config = dict(
    model='CTC audio transcriber',
    spec_augment=True,
    norm='layernorm',
    norm_position='pre',
    qk_norm=False,
    layers=8,
    positions='conv',
    init='xavier_uniform',
    beta1=0.9,
    beta2=0.999,
    final_lr_fraction=0.05,
    warmup_steps=220,
)
Rows from block 4, named by matrix and row number. Rows with one number belong to one attention dimension. Each number is 500 + 40 x the weight over the matrix's rms, rounded and kept within 0 to 999. All counts start at 0. Numbers have three digits each.
# q: attention query, key and value (stacked) (model.blocks.4.attn.qkv.weight, 576x192, the q third), inputs 0-191
# k: attention query, key and value (stacked) (model.blocks.4.attn.qkv.weight, 576x192, the k third), inputs 0-191
q.145:540544496578504475437470542480582516473529466494512500491503509597499521514533562516558529522464483503450521424513442526502498452481582511496479537569509474482449501490444455496503517496463491507464484515479488459469505492415491558449496448518549491471482491453461528527495451447513501474412486481525467472503504568492530522523475546491531494517457548451613533547477511469546511477472552516443526498504425467508499557540618530485542517521494530477459555546498423489514569591570524493500470506480530519495528481455521473520522563452453467436462543541503499465450558482451512454
k.145:493580494427458469481480481567450445483499528568610472478485513560516542483562495482446531543461468482428529522491492547521448476527523597647450466483507580533519481502483490440553507475470510526518490505491538468477425477476536540483509449463395443544414504576500525494505516476492517448541445482489474545519502558554488573539539443477483543500517516463434538555499474539555426533479494474485507528496459503475500498523485513472455516505539568476497535508513499433512511529480481510467565506456419545577488466495500509481547515515523509526494529413542458521473548469466515524
q.146:528495493455565554603488488522527508449459486479512499507509538540484459504556504435552467524504494479498506510480478517562566498517491493550518483513515501501526512547533525539484467553496534463508475491502496479498532529488477527567497426533534527515558475499486468452515454550560488434476505466504480521485533493488458472433520456487501483557480498470489499471542417518515513551485484522550462460499438460493508450467502505503474520571469474536509476455507481560500486470492504522564555536474491551455481527501479477464463523422467478461527491449512428471546555583526491502
k.146:503557523440434496548495520527526530457490530516471427473501546499479492515530558441449525460496526509505485484532501519560505505520530470477498569517519554514558490488561444528466494508532534532493505492488489535510551455455437487524485477537550501507438481506487472493483517464499440476454438531528475535472481458488560465470505488462485503484487473475513523524458466509492502549443504509532489509516532456515522490514497514493506487514515505494438484582484523530482515496469472555485539512521469466505481517542481495504553522522481588506467524608529502460494518498503474481
q.147:544418469490465383528510477440482449465519464481480497512472476578545506477408499484471542481511514475512516484460507497418512522457512576483499489488493464529516516450535482508527401522529532468531508493487587526513471477507488505582474499477488517497485516485506554486588549486461525469476583556468456484522403485501504497531491492481496545494468466522484474497532519493470466467416564563487511494517502528494496484475532500495520609480518505521536514547527461493517509468482578370502447544483519450476542476491503508470543476537560500543512509506585554454515535485477460543
k.147:520465432475489483510518413446493436463504501513477479521482445451466496465497464509490470518521535505525441402484541495565542522524499458516588469489500461451507480486548536514521499494526500517543510467511531514516509571458511506559483519474468628532562496468466486560504509413504500505442509472492465503479521476515430506498496484541484444510479405498461470541542584473527554479511467537505542477464461543467512496471490530574556480518518478467542519455494489493484472497501542481502503488505531538488571431460562513496451464530432455490537538479537510564499491529508513507
q.148:505519511491464525521517475534480514477531494502582543433500496429536451459499607483492498562525556549470536541487521493508526455488446533541474500489514571553485489526489438464501463459497480541522458503491521524517445547526471458484495493508546531480413503522486384480437447453537477470497449512488544448568494449517517565488475528520529465539535419504467496480501537497479510461538473478527485541476564501525485448478519488481478543498507506411538469452480537539495485459461547539522431478577493463523521553537502513559493534573443486555524539457545430492425494444496603503
k.148:490451503485531444543508514484471544483516480478541453537492464520528581521489500511521538491503561537467494496525416440460503502511481448467535503578475463418498453540492490501471506490470535516473477532521516418506540532512503565461422477539499548546480475499543489529496547552496496509557542477502541574497589521454462488477521516528497478543462526534506471428478570474472463512508472537488447492435499489552450449537494541487509512563484480448488507499510466525508511449512478573559448539458470494436523527520497493537503453471521512491479515568429532466428482518549518422
q.149:459530472520466509481550537485471465541482481449526545549473531526502495462501499453465476503471543479470504471457469460529533533479509515412482537548516478506513503502533423499512531556528478533491493502545490523404527567520481551473554496586525526412463515506458470467497503507489461481504543490484429517523466489474512558471521449509497511499472493421560497538528484465530510554494490513488540538483481537436506496497530547580531545547505465479492581477463466532472463523569471478524471509474486458473484453517516509472489479585451453568538455476551452488458523504526504542
k.149:477543474488503550534511492539519489435524460481484450513510476555433566443548422476558546541485515456444488413556430499531434533508443459508450489488450478491526464525461547512516492520505519469504507484513474469545461431522550534540546500459499497519513520526420506507473497529472501470434519436452528559467533507543555481467539498507489500482374484456544483458433495501469487496471529471546515478518492501496528520484557522473521521561483472461519557534524561536509540460464521496515526527507446455517485477503490596460575530450512462521533441553533502533537495557482459565
q.150:518517530508473539501482513493459483512544505483472481503463545507471512528490600436567527476497536494535525510475508471502525492510521480449471472565491499501485538510486527482489456502487531471461451431503498553478467471500437531464498509515441533497542488475509450544520457484502532529439513504473521503514506529536523524518504478463557573521496399438482640500491479554506468486501546560459505390440460489554535543463622529522459514466428492495501507464478502449506491532492467502485503494502479525520490575493485475531506551480493483492545491524553463495520556442532573528
k.150:482533499483469470499479542496483496530523557551481461515453505508488535541550425454509479506488512501512497483507460553545539524433473489537551507496558484516463500533563472490508519532459473591509451533518540486523507577453555527499491465470527464515430496549493525505454487493500468549534467467450476469514565467428513501482561480507435536444463559449456479478561550543458443488549471476501443565459508498460493524500465604548521526498510532467527430533445504465503457487520434475523586541506515468519477489501494498478566530519506527531508439440513444514528459532537485467
q.151:466513484418478590542523489471510498520545471545495540446520466459476461419443566505491540493510498519476474472534474434549510518518469457504506491462495549483552522505446427513477562539533516449455458467522521501521499497486445493517493525473495488490486469516514492536477472503438416498474514480518460501552531433529516514455536505465506498578487516515422579573477531567526508473519499547499506459477497472499451435517567475558497495478534550472515490499500431539511474482502472481535542474542462541608479487499494482565522531560407472497563508478560506553474587463470505475
k.151:528496536481475524473499551516472469461508504504494441466517497518476539558447486496544509496464518494454446518408470460521512474478452519510483490522557445488503474492541498491501534491475479552498502474467447482534502488544544560404513460479505515541492507563585551489490497575401541525488529551507542511487534471463498482450542513434504445456462527460502533479485591515520512477523537477476434541413524520519505499541516514440516454474521493515522523500529533519498476453491523481512522495478480498535482518478534500542501474500510484528515502514489490476492469509496504512
q.152:488490483470446482517481477499561518499509479462485498457478465522478503515537426455475484542489499500466520432522482527492459503520534472550466500492537444468512489511481561464544504498487501508495530512492493471525501543479501507540501516492516484521500521545496518475515536509555556497618492534497550483454501491506477505440458477464508535569529527533548467436529460477533549513502589565509480514518498479484498532472478507522555425507476501484504492498500510511412447485509534506453469494489479476498506496478543507496515494468540503493507528459516476472591496556511494486
k.152:504533523489504497492505520500500560464498483503516524464516518538551469562503505500464502444514408489513518463631574490500419518537486470470483496545502504465488473490472486504515542521479481491485496535508488512461507492498482479559513537546513524490475498546511487530500467476472452448460471484544493544495463478497517470468543486520532475526472467499494519531502445439551490505443479498484483495522520447541535503466498478504491461493498504478447493578522538538518527493487479552506558482530506497482524487537513509507516476561481520493463511585507521538478519504490506473
q.153:472530527465459519440509521515469472535555522500484525588526486455453480477440465569530532458522468482480523511449475473532502521436484543517515429472465529478496517441528496514509520498576494519542524474480474487451498457527515489451490484469460455501491545501470486539529544479445516537475501520453498479532498486473539541543529476535454480484480483526492527595478554520497497493504459473538502496429509550503482511526516507512465513455512526499519529505495492465509546488443503496517466472509527551547524468543470496505492511571517454497511471561507513542474468462441508483
k.153:497443496513549497488492483478476498528479522498482531544501445447492508430468499521559495567512526480495468525481505476504563483468472513521519484492453492545488537507522507504498515507524511531531532466510469446498508535557547500458462481455517497497556515457494522503486443536495520523490539447455520410534488535501474540513457520478463511498490519530503487485516578549469499446576525504472492526483500577468510514484482537470523528460489469498566482440476470472478480518499523455503470525470506462517511472472537513466441500485528486505540479349488495518497480445541511535
q.154:538531532487520454545549459504482567469524511493563485499476481478497577492480418522521547471474531493551495515451579577482559495544553473446504522511489560503471543541490457457531486434540508512498463488484489502480487483521550482529488529509459495510410529506520481479470504498476457526522430490495497517535542515494523464487504487500511511542476476487492477534442500508514489532442556558520515521558501490519491595528502544500495463514470551538473469483538441507493507432497445517554524489529441486530489493510478522435516459516486516472535535481500547518434431421457535476
k.154:475538541550482472462523509490443508472517518489522503493497488522497434530454507497474502505479521522516556508432474449459455519502524527515486446527495441463520517562475523531581428430469440514453504502498549514481537485491432451524572479513516543462504536565477547529521487507515624506545488491507501491510549522467497442535502514520513494515485544529493478470566476467525473518501506457465464500529523521509513485488498485448494491463476498473538491493542484493517499576558500540504498507481459489395519563534470444471479487517525458519515476450513480469513471509537548490
q.155:475526528484486508495496466571528446545522532449419529458520551510537495481457469480489441514525491517533530416439408502491500449559562429493571543553491580513436517431482488526536545574543531485487489416497534527454505460541513513588521510466519405470510457542451488462534498474484532483492508486450550457520473611476514429531503443509555519498538525497517528485599512503529495515477531560469487464457532513546518545494395501504516498500484495552460448550448513494444534538496533477556519506456511522477499453440492556428482431444492494421560505493540476535497508487455594516
k.155:463507516447549461461463476492486503572512554518551476445474559460461506480477511492469510480570490486503424492541554471533456526496470487471529431426510504544487492448521502487516525483600461537487536585531550515547442496405488522551580497532495529493456505536507534486428510526504491528377399585558562541532454495453521521445561490523445577505466458498486376547542530446413420539506484415531478540534496529542566493555465554512508551446463528588533512467521429554509487515472481448501490531486504372546562512439462475452505441487523545497494508501514494499495432471520499528
q.156:458507548493543560537525473589536538470478460418435479522494453459544505567517536465484534490486473489491490543441597527473490434554462498456519504485434475506545492440451508493527541524545481449609499485483496491523457472477521532445490467490536493498543497533515478522491475494449536457572514543500525484549520544540489453455437490466531562485500475567489510492488509545539537516558483510492536417584501472515536499444531468507559521475508572446528529517485520476395511445518488486487467413484510511496553504464487498490472508509465577547502533462452574445504534433433519457
k.156:486513538543514509476505519498473524529504473456543535493495467549498485597506460482543508445513480499477592461478550515518583497491510507551502429526532463470521488497491546464546515534470568516496490472488519570512489506457481537540501461508566561495464503528562545489496469484504534452476457530551572479473583449445471526479523532527464456512486480469497438505490418478521486492482464479513517515480529448503478480502553488472514444513516479480510522523498478510433531572475456554515505450497473434449518456523505428497554469511521449464484516580454544486517532482496559509
q.157:554483488492468524494521559492527470508564426509483438552460505542521486449479535531503494469500439518489524542316527458569475550527542507524476490518471477522513448464522456453528587595574484543509514547487457487513512521490455565440486456469598540514545497514479509451507500539428553517454529482507442469492548452453503568476427523491478503577541543556498441452448459491540490504504522463485527489468519501483482487531440461512507467505540504453529485556478501478453514419551486594430505497474506500525524476505525533535537502451442523550541490492518480488495447516420494551
k.157:551504532447497562502419483570488490497500519513457516546467479492515507528503492479566498541509507477489504438555563440492477499473532532592512483557451503396481498556443551473507539500510554475541529451479444465481477505487531464500511543430585444485527399448500493451500494495523528506437486426498507495518495559567486558500495468384501416575509478438507482509454491461511523454525539452502478519512497473465494466516572520425533440502469474549517481525458457524519522493536494562519447525447421480577478472493503575501481498527598464548531518511555484495495510463516520509
q.158:546589479434538531633537395507529448537474493496468409513514502503496523499538525490527500523533556496504557492536537519563481470537455543540499559467453486457434442501557467470518494504463484502491471501563543584456473541454540509490539551488434433497520492562495454469471480525535517470495499528487455404470534504552466457491536492495475506601515512527422602476435452602455476531586521514523494475460485517456471526559451550556448481414522450596479448483523509493435452469494454473459458494553530551495512478475547535495485514546507545505548500510479545478429475456455495470
k.158:497498527484589558471485478468522544502579486534437554512541493471546489492504470467512546590561448508488469499432484452510466479532498517512491404451442412546505512519566518490487523528508487524488495499439505456541500487542526495471483465552508535471513503542492540479468527503424567582505459453444467511544487524447507486448515528442490516577506507522594378518583552482495447459559516467514479569565524452427483470500494387471550469462456476455542479509491551434524452511471467510457447546490484534461499497485500525571485542497515506514511515529469484476504461493528490469
q.159:488561474485548469594488500439470426494491483468482476465495515560518526462452513499470550474539504424460502515486503533417536501506489514477519521439519510534528469518494463537506490457476506567458438435570522487471513510558507458524496461516518447488541531491519501523524483487585504566468523493488533503500407496526496547504454539457452501541489516454452479495504541536504512496517474461451474503491528493510509521508430552513457515498506460538486457496538499530450466503491521472428479530525503486528521495560590538505493521551501507509571546466505399549483473528529473552
k.159:507489484507494501520503493492506520529526515504423490532510516445450548463520513508508452496506508490510454501463449485492514492515485446491550534515491536510530501509473479452487520450506493505447489491491488493535488466480539487548544567548538581509509496489453466548453495514504506529516521447462506509493531496531511542469532488525496481469515510524522498443469612474460503480522531441478501419500529513481543453526548516527462492493447501511525518540498532558502490419443399547533475493536529511523503475514474524548501505438503455497531517506441468529441443530503516437
q.160:449493474501494426499495515561451527532481591459541559492532514478462542459533472509433558497504501520473470425515481436462427517461496552474543480468478480517518524451487549529526483521512498450492496484522503609466545523539557504489517515526515628528503507534515464566459568487490464468439545471521473544523514494484561459505549561574490487414542479489516468464460470496532456521490506559531482502562508472491476518517544471508516480535436507450444458540517534507569507475474538432416460456532520532486517504462544478489539505518470481526502558495466437528461541469515472449
k.160:419464439523518476553565538509464508553479499456506463565472494532544470512504467500480492439519500570433499395465482491468529503496516548550503546502526595556520475484513509542562566509503421494483493508540519449455481458505520446490492480533490481469525505482493458517525580506549438442453516527439546576512463494498591466496445499480513511504484498509533570531465459465494522474453468531461476499486507482567466533489478512501538491477486486456505511590461549521463578541497508470379580457516518516499483544485477496511479522478519530490500547516517497517508487527515499531
q.161:509497481536526512425462447515469452498490515522485535513480505516457523512466447535528466538500493500447556521467512476505523495495513460548507470497479514509474495490473508496512495524504534490534411526514478459472485479494480478495426485472478468491555498591481443488488533509445495503468465451555536474556567497504512572533514487513527507469508536544551441546491487481513494547485534588481553436515555512472498520586509556541489481468491523471475447514481445511514494454483554406554486484441473524521583519536493509517462524491480474489470501482502543462504530497501469534
k.161:479540474496487479477452439508533513492485527530479482408481497487479477475489534519517510500524423478444552492496521465481511503510507537532518492467503476429509495489493426479473520482541501585488569525459503506473549501491501470475485472470551565454509534462509578562498513567510466489480486498512533493444526462428415547511509514504451487645468565549525498494503496534508515511506473507556425446411479512580526502509511521484468464500463489537425495481531498532464584555506545538487526529505496480506542500514533476492484454459550514544445569507545504513570483548504467515