config.toml
fused_qkv = true
learning_rate = 0.0023
batch_size = 512
decay_fraction = 0.2
weight_decay = 0.3
Rows from block 4, named by matrix and row number. Rows with one number belong to one attention dimension. Each number is 128 + 32 x the weight over its row's rms, rounded and kept within 0 to 255. All counts start at 0. Numbers have three digits each. After the name is the row's rms in percent of the matrix's.
# v: attention query, key and value (stacked) (model.blocks.4.attn.qkv.weight, 576x192, the v third), inputs 0-191
# proj: attention output (model.blocks.4.attn.proj.weight, 192x192, transposed), outputs 0-191
v.140 087:151148169143130156137097140114126163090088145148073103159107099167114119161089124133172071130122071104132129079152096098090144048188111071117169172095111152189123143159061147175098150168150158113165085105118066082126136138132129191096181099123075128113122146112126119137098145094107129128119094139131147116116122138134094124117085150156127113139119129139121097083091135193169127135169081136159080130132074179130109149140131148153022148152075134199104086172118141128120089100208166190067126065123079122163181114161137160129097179086131147137137120109103143120102152099155155157
proj.140 100:066128106137118114153006085099048117138105152151087163084112195116141112105173142162100117104111145146132124154097177162129108175151185152167111132136079146154092107173174118101128102127068116201112107126119145184137134117121122142175133149086116159157125157141132172119090103111187117098116153132210123115173043136053136125100157109110129079135102125101066085130142102113109125116133135177142150108152135137166112116167091160112134124106130118136121117132167131145069171175079094098133110140139204136141076139119058118128136149190095172145097151153103129158133180166171108147
v.141 107:131089098173123222141132197131137116126100126126156171084137176117042128113145099155160096140144182144156133092102121184168108108080092145095146127113120102130116142098160118164123184142149094099117094142103135174027130101106125107139136122152146140118168093069128051112160186126125157142135171181133154151055156177122107148176191138092124149125091143106142152162139135134161105153147068149110122164092142138097110155084214120143183141167115080107105146113092129122089125159144124089124124119100123166081185140173125148033127117151140127164105110099091067110112114129088107091
proj.141 083:102137165085155076166066110172143138155202116058144183144096085145179150068120104086120137097149161112101177139125121161099120126179116086129129148091137139143158154142051119140180169153179140201141129103175134085172101120144092097147130138126149118136118104135178176082149146176122139106156162104095136128131135113135140126103089121145118144154132085153089112139127148124148097106114146090092138095168032137190171149116092151136066113119115137145163122129160075138128128108084124177131120115191057118111031125099123185131135122073084074103155094155208122112128130097146125101
v.142 103:122092161125064136113177089127142099125123235162175156122128110149149178159144158102137149079112120092102086101124111116122091125190124101092082148188082135112099176097163128111115132146100119086178162145102147125122087164145101123123143158107128137137070135181147108092153127096174132101088130132156127124188185106155094095143078101101124074184145095129132137154142117118114145097133116124235107118124121095148109128144150137121070118098217125112139117122183198108110162185117122149147155144168111060125180160025154099144161165146145149151122109128114085169067117119138092099
proj.142 105:130156092090116130129099134144142122122091100116085097064139182091127144133079134181155136094125133131128123130145138072149166136058100201134105097094122099153121124148087136127108128175128132163124113123128127197159072103123103178153126159153115127115211100103120115155139074103063035150159124144080119126106178146065149193111154125112144151138071215143134126115091127132152197112136132096073111122137130139075117101118089113149208180107092117145123132123116114101187074126169125105159084064100171159139133111176123171135109131131079206131185131096132153130131171136177159119
v.143 083:145136146134124198160132139121123156122162106134123147119174116127057109094111089058123078123128093148151115129113101184109077186187147123099116130085124140129145143159120165194133114125112140125129140161113156113148155082130114140145110151089102119196103126131169136132181136126131185129135109111099121134146162148096121130115103155091090096140089156087148012112098137133166067094125097172034083169029113105154151163098131106159095110138186115162103159120096161136116230074192101157077130104149173199135145107104124154096141112112129166105114101130154124133116138082171162127
proj.143 077:194107129105142115119104140122086106165111144133122121135123154173219155168081135200094165070130189117067162127120142069122106071022118178123155123163106141127114102126130135122113152136136150145077135125176120171162141120137198151108075098125159141156132136113078152162156125153138099091139188144095168103058072137134126093098133051147143134111151095169122132181135159114112092174146108102175093129202118150117130113109121115123120093074096152111175068145104121114068116142072161122163127147149076108141116125169140057117133135204112117137109124140195088133129152134095140132
v.144 068:120115124119163107131170142148137095150153091138131075098161119133120116083077141103112153134106156165127146174097153107164084136153203150178133133162200119054077098123137133114133123130154111122126129102092161143204124160099153169121097135123152120097083127132236082143170117140130097102213100140190098106160151123119140177161141113160094110081125113106085112138139098095145165109080169185098099158075132143193128158104090130158164167121109129119150102130125129146116144107140126148132133122093061082144112100007120147135103026125081184109140102170132134111090134147150153127
proj.144 066:129138119204093160111235097138148137124128147119119138124116161124160128185164129112099108116141077127055108123168110117165108074177090130130122140108068127120145113162120086142076101107065147111052137143120104155116154125157142143137161132147114146117149123123058136137164116175136195171030146120079128147137114108125080108068107126149155191140117143155174176140153161148126122113119126077104148142180166115071108089070165115108064103107117128118109132127101114106166086143154139115138094141200145185109197173216164097116123183171158105142158103098144107099131115129113145123
v.145 062:139175140151119109090109125116144147123128146098154088081149166122158122181052146100149122162181133122158098106113109131144106092153116070136110134118154120153137132091153138148070077057103136081103114113107137121066127102153094107155097097130114146154116110104185117121055131107113114129043151148100195160180175136136134086172190125084152156112163132188131113080164108191161069127136207124167221119149107142156128120139125122089085150130158118137105082133129103128112071080130139093090127142114185106160114178218126168122142139066129119106156125138110146082146201133106161145
proj.145 046:102140119125109077104112143127059090154092106084129157141158103139095084069156091163140131088153103112150146137106132115158123146103095200108099114094124140138037130094100113116129105146164130177187125130176098119203128112129122135139133158123150142097152159142117147134177159098154144129164049100149124108087119121073156151060143153087145104131094073107144114120064142072143175137131129176147110147025086096181151134094144147120135106185132154130072179126150104134158152157105126148125134153188114150173169139033130143144134157193147096140050166194133130155132119092143134133
v.146 104:119160181143060183161105155168145097118109057086207107141114072108048144124142118125104131099091144119116135060061119174115151165126115128132101154124099162185120134160118146162152127130074139117119158196144087173113120133115147095100172153114152120152133128116051131158081115124191150130139209116107080155140169112156076115130082068093115120053128170110108142127151127103149135152145147164133132139127146115155136153167164097168109067113151166072145147144180110134110184097109122125174132110100176120117139188054096170146141124070134154180120118122114120110197123151085129151
proj.146 108:175128072116178069102081102119134146077202163170096114157146141165146159156128135054174108127139150125123166091133135088150139121088106141061166109101150109141133139102134097097160183126153172155113113120113183145101101114166116141112001103102106143184140105160176127068119170152128105158175146157135149074085106147125136173145140150136150101116225121150181099154061175121123126096069114133128093115087127169127163123109078126174128149098139130145108089093070154118148110135120110091122135126169110113125138110214134139096104166158109166133134142139150162115108136043112149155
v.147 110:143148126144162139161181187132131108122116143164132077126147166124153161164147141137147125110120145125116101030112171156106075203058078154117155112138152111144180165111141166116032104080114136157139071147100177174123152175124126159111162068151165103128117139145105162101097152134122151136131195126122159122129125155126165141136121142128094070079101094105211131125155127135092157130091147103102148144124136088151170180068115126063167098089107115096123123140051184120146140130129150006155170155065136130146138107131118136128123128146156164150120081119110169133137105088066120121
proj.147 091:156113130106103136107144153126150139148112103124142153183099123104118095146014115124119154151123135112156145167126074115113144051199115089158152098061135111164121107098142022144204152159135092114115152127117136108117159110120125128157090138104115103160131081151153062165244132048143109109147083158101146115106158068125142140128149116104161150159113174134098133129102163111121095126138138148200102152160138149129114126215085110133126167080118147132162095117121160107114094160130094143103129106177066147133121143096137137137120134089119007139129116123131109177148164153136151139
v.148 043:097071118129132124149166149166114154133134118143115139086136076141102125169082142082132122095041145136146138111193149111056156207130155131183151144163162124150104104092103143131172188129185126227143127128175117130164075150142156103152154175074101121143166123120090111116169114106122140156167152130162125087114122170133135146079077121182101135112074095058079165242103150129118162120106104137058074115207164123092136147129160156131147149114078114105150112144118137152146093138110123125125123124126073089117131084107163140127108133130149150118137145075145099121122031141117134127
proj.148 028:147138102145168164146144130150199132113144123145124126119092170115156164140165154094087114237110111153148130169118159150155102105126098097148138123109127107115131116171209143095135105138050107054085137141124154128138157137104141137137126108190143133101123141161157089130108134170151177070159128112192126114069191088142095117140085080111168124118197114161171091098200096124130115106139108189175148111152121146156124129147132115110114132169126121108114100077154156170112090097139114132150133127089163078130131045117040090112121066065116136139216112078174118086119156154120107126
v.149 103:126106159131119195176061065105168128141058114085092144123109176112101136130170148133068128118134153084125190103131121065152149078136063106097126130156133167165141129105090131158148215118082097091107119136108155039093119076169114153175104172126118143051086116162188109118134118126160144136113138134114120097138139076102117132101050115141103140120111039089168138144059140112160134148116117111187163122134155164083119170133132181125114106176154105152136138104129111112164141118167134144085140114145161158107095119142128129103127105114106192174143142111148157179214157104144155142
proj.149 104:125149147092168126146152153168096122132158139143106090113082089149125160185090133147165138128111108206148108148100071142136094225142113162110141139095158077166156149129151131104103118111107119231177115152105084085102069076129145142117121105140132125175174082116106133170058138195118063137180150130105090075182137139138140134129163133100104081146163165178120099148134085117150157143192097166106120105170159078171116132163126154124135094134168140153079106130179167089156107157109177116102124142098109074117132120092077084140115170123062081099100114163155119101147168105102128168
v.150 116:170103112148108172164091185135053125127091113095165167151128148155159137113135160103149126121139154033131114105142131151113123131185114079180142175125106097126127136104136147154172133143173120191137140141126132111080043099147117101174112119167140115142121075128162139109158117121114174130117102110107163130114162239101147096175091098122145158033117057083130119082134124196171140075138155125142100189117133113092143151136183118103072130151121111111120191117111174121141119110158104124129107145155162148168157146071146145111131121111143154139119178109041060155121125166070155115
proj.150 078:116127155128108125106177124178160154131185111127137167188119142095132108115134129166150099118119157162096158141154150089128132079134121226124097119128130129137084122128098098146094141138181126120106120134162111136128113115112157130105087145129095153060128186109096130112194118156126143192189164168163079116129156092127120167057163114127088108114160135188093118143128118113109165136121163171108190082139003137249151142119091147142128122113094121138109047161127125150132122139137140134149113118165101068101072108194085139126105096112103082103108081108170127052137151103153120120
v.151 074:121092158102120129091100141108110133109074119125164171152135139157133160171086143153119153135133118091126162094110127128154143130142100141139145138077114137179151116155047173124165161063164116112163090115097088143070113085117148125121133165090124114136133082173156128139133135163130207133132000082116117163135141109099145189090172121095123116125173190081144094139058143084172165141141104125219139164103172073142124190141146166161075135116133150126105099106149127161163155148160134117160125141054093193126106172121107146099116108127119150107106104107141117110129175112123153079
proj.151 095:142126140121151105140177133122135150123165089100106088149135147158096124067145148156131111177098133110139116120121118086155134113073131132135078149150161155095093137153243061133104115089098112194066140126061155146137123148150097099112117104120163134143166152076137090107064146055136037132126183141118083102160120142165158112147101119148157124103133084155127099124157107134158061130054142173077136077172141067185164131203116132164165115173121112125117146163159176087112100153103133146163123175186085075115161091178137136145136163151128124113157128166175158122118097116083120141
v.152 102:248120118162168167094134087095071103086127147175111121152145165141148138132099175119115114145153059119156142151142138130152145074137118106114127140129158164138107105150102103166143135141123171137131068135146100108088161113088119109146158126142165133150136111108093129105196107123119102147153096146138124147109097059127140152117191079119156140095183033184089113102172134139126099163103160153174148159131105127147126167066130078128108138152120116114149096173106204100136082110162081129097133143022081138131149162135159107153059078117133184097070113121144171158093143090190126140
proj.152 089:024136157100139122153181132164161165151141082125133093178142075138123130124183135152131123122132135127107117111117086152101092131135159171107159159055067136111105135176119143117150077063128094174130116116109130151183096123118122208098114125107100190130165108129146153118120119038158244119120124174109139118146104166087128133122135160098101090127075160108119110123125074104113109106126111177131128140155176124145119106178125147076115164108102110139130133162126077159105137151079108174169121123233146147148147130102054163130142196163140133141181135095056128103126116164136117142
v.153 108:158107100066117109180142129132091161126109079130143218201031133135145080093126238138071129122136123074115149112050138062132163179136132122129160135075149076101132137120143105126142094128099135145141157097074115115121125148186133137121100144149148166155198152159095152124156112181130162137092121092100174138108164165049115135140149130151149094167110098071112128147129141142095127209104083127086119128088129142091141138085145057124114119098152098112115126140079145159128069118140122140155094149171157121091158172177127085158109158156168104144126173122137119100133107162124121087
proj.153 075:164102190122115189125030126175125153135144143140106120132158123144098130145112132093131125161129129126178134105158160131109049069148158214105106130189152154116156128188102172124100185129169128083103123136133170135122093147132134093125115134112160091084055113078166105115190131120127133132113179122129068112100136122184132082077175126126115094121111130118148140116128118144112098078163116131152140083185073110184143172207117152122197093149117129143124191190138128115128181133165120165117117114084079100137088180089130111122126091176139107104145118096039099097117131078111100128
v.154 085:094157110108144093143197115097069082153153110192077143112128081109110114107160127099130131203137104057173161106110091179109111090162109130114111126075114126068164112161152140129154100147129144152146147170230140154140171118141150143145102109183147122162116132144135148116074139139151115145183120103075158108216119056098171139122123045129132099099164128044171108097104101121106102143120084150063063173138090143103189136109120111129109131128221104120115150166147175127111146156135118157141106136138149142118105115137144144133110129149130101131128142129103067140043121088103155154
proj.154 085:152100167097160128086078101131159169114079116085140118145125161146162096169153058151153133092112181141090161106165147115152102064152134161118221120139124101150108141091134109163082238076132141092103125112100091000140127159115127151104123144068153119151136171113117156128181106172118109166134180154163125142114088162136116150126135081103094177133110113179086164163133179118130076156108158049150184139134171171075108139156112141135109091090101134140152108164101102126118123128108116132135101101096121100148178163123142106132116160098077140129102139101078129096143092175144085120
v.155 103:132153103056116124113137208070113122173088062134125102091145166116148167136182154208145123117128118137159090083104144157120073087177047150111113155132097106118121058113148148124157132145171085109123121145142152061163095140147125139086153125107113140079179099141167122136067179101182096106138112152079138164160191171177121083145167133113109161133061142092127197154135124141173106128169113124090163096145094163135068132122162109106205142119152127179117076119107138114111088210137128109113126117060155097102137122120152116175134109087135159122152181119092130119134115116141129096
proj.155 130:136110175160156140137084094188121077144104177106117157117096117117101084146114108069160120082096156079063127156140100133171165202181188145138165107108148082135096158089051091114061109145119145104162146108097146126126144165131097108144164118143123114151155134180162151093175109098067132085154148126089134120104171098086100213145130101104137090181161124180130141136137105156148142124119165106109179125171090131114151099117091181197084146139095134125117137141188081136138145144176102106074138081106149133158150150154150158095105176105096088109109082152136114182110139166163047098
v.156 100:196078122067160118104122103110123077099100168151135173108097117077118119135114114164069110180130173201152104057107095105153125144206108147100143104112087189148117118125071132161120143154161144204109143105123123102198142101124091133110057115167208137117152098105104116142146129131089134159102137155156081121194121139088054065157139076129138158095126135118103120174149103172083096085120195088129096141151150096123097106085123116081131156116118098192135124124131085105146196080159143153131187120080160127118153168115103163146092147159157124154160141127151157105099128143138117156
proj.156 115:024132126179118114170157173160158178134088092113132085169108106136107131111116180062112189131125117080153147145141135139094102102121111151145106193112180073155123146118169166159160155132117127141185114159143097186057152183132167187122121093082137160133116221111179100119110084117124101113105150111094149123115166093137132206108080189095113132136138119148141145124121197134129175152100093158137116126199096120139161128141135141115106091119111130123096119163059103132127087186083087090161048124160104101184130163151138102118135117119135170123079162131077117122102136117124107138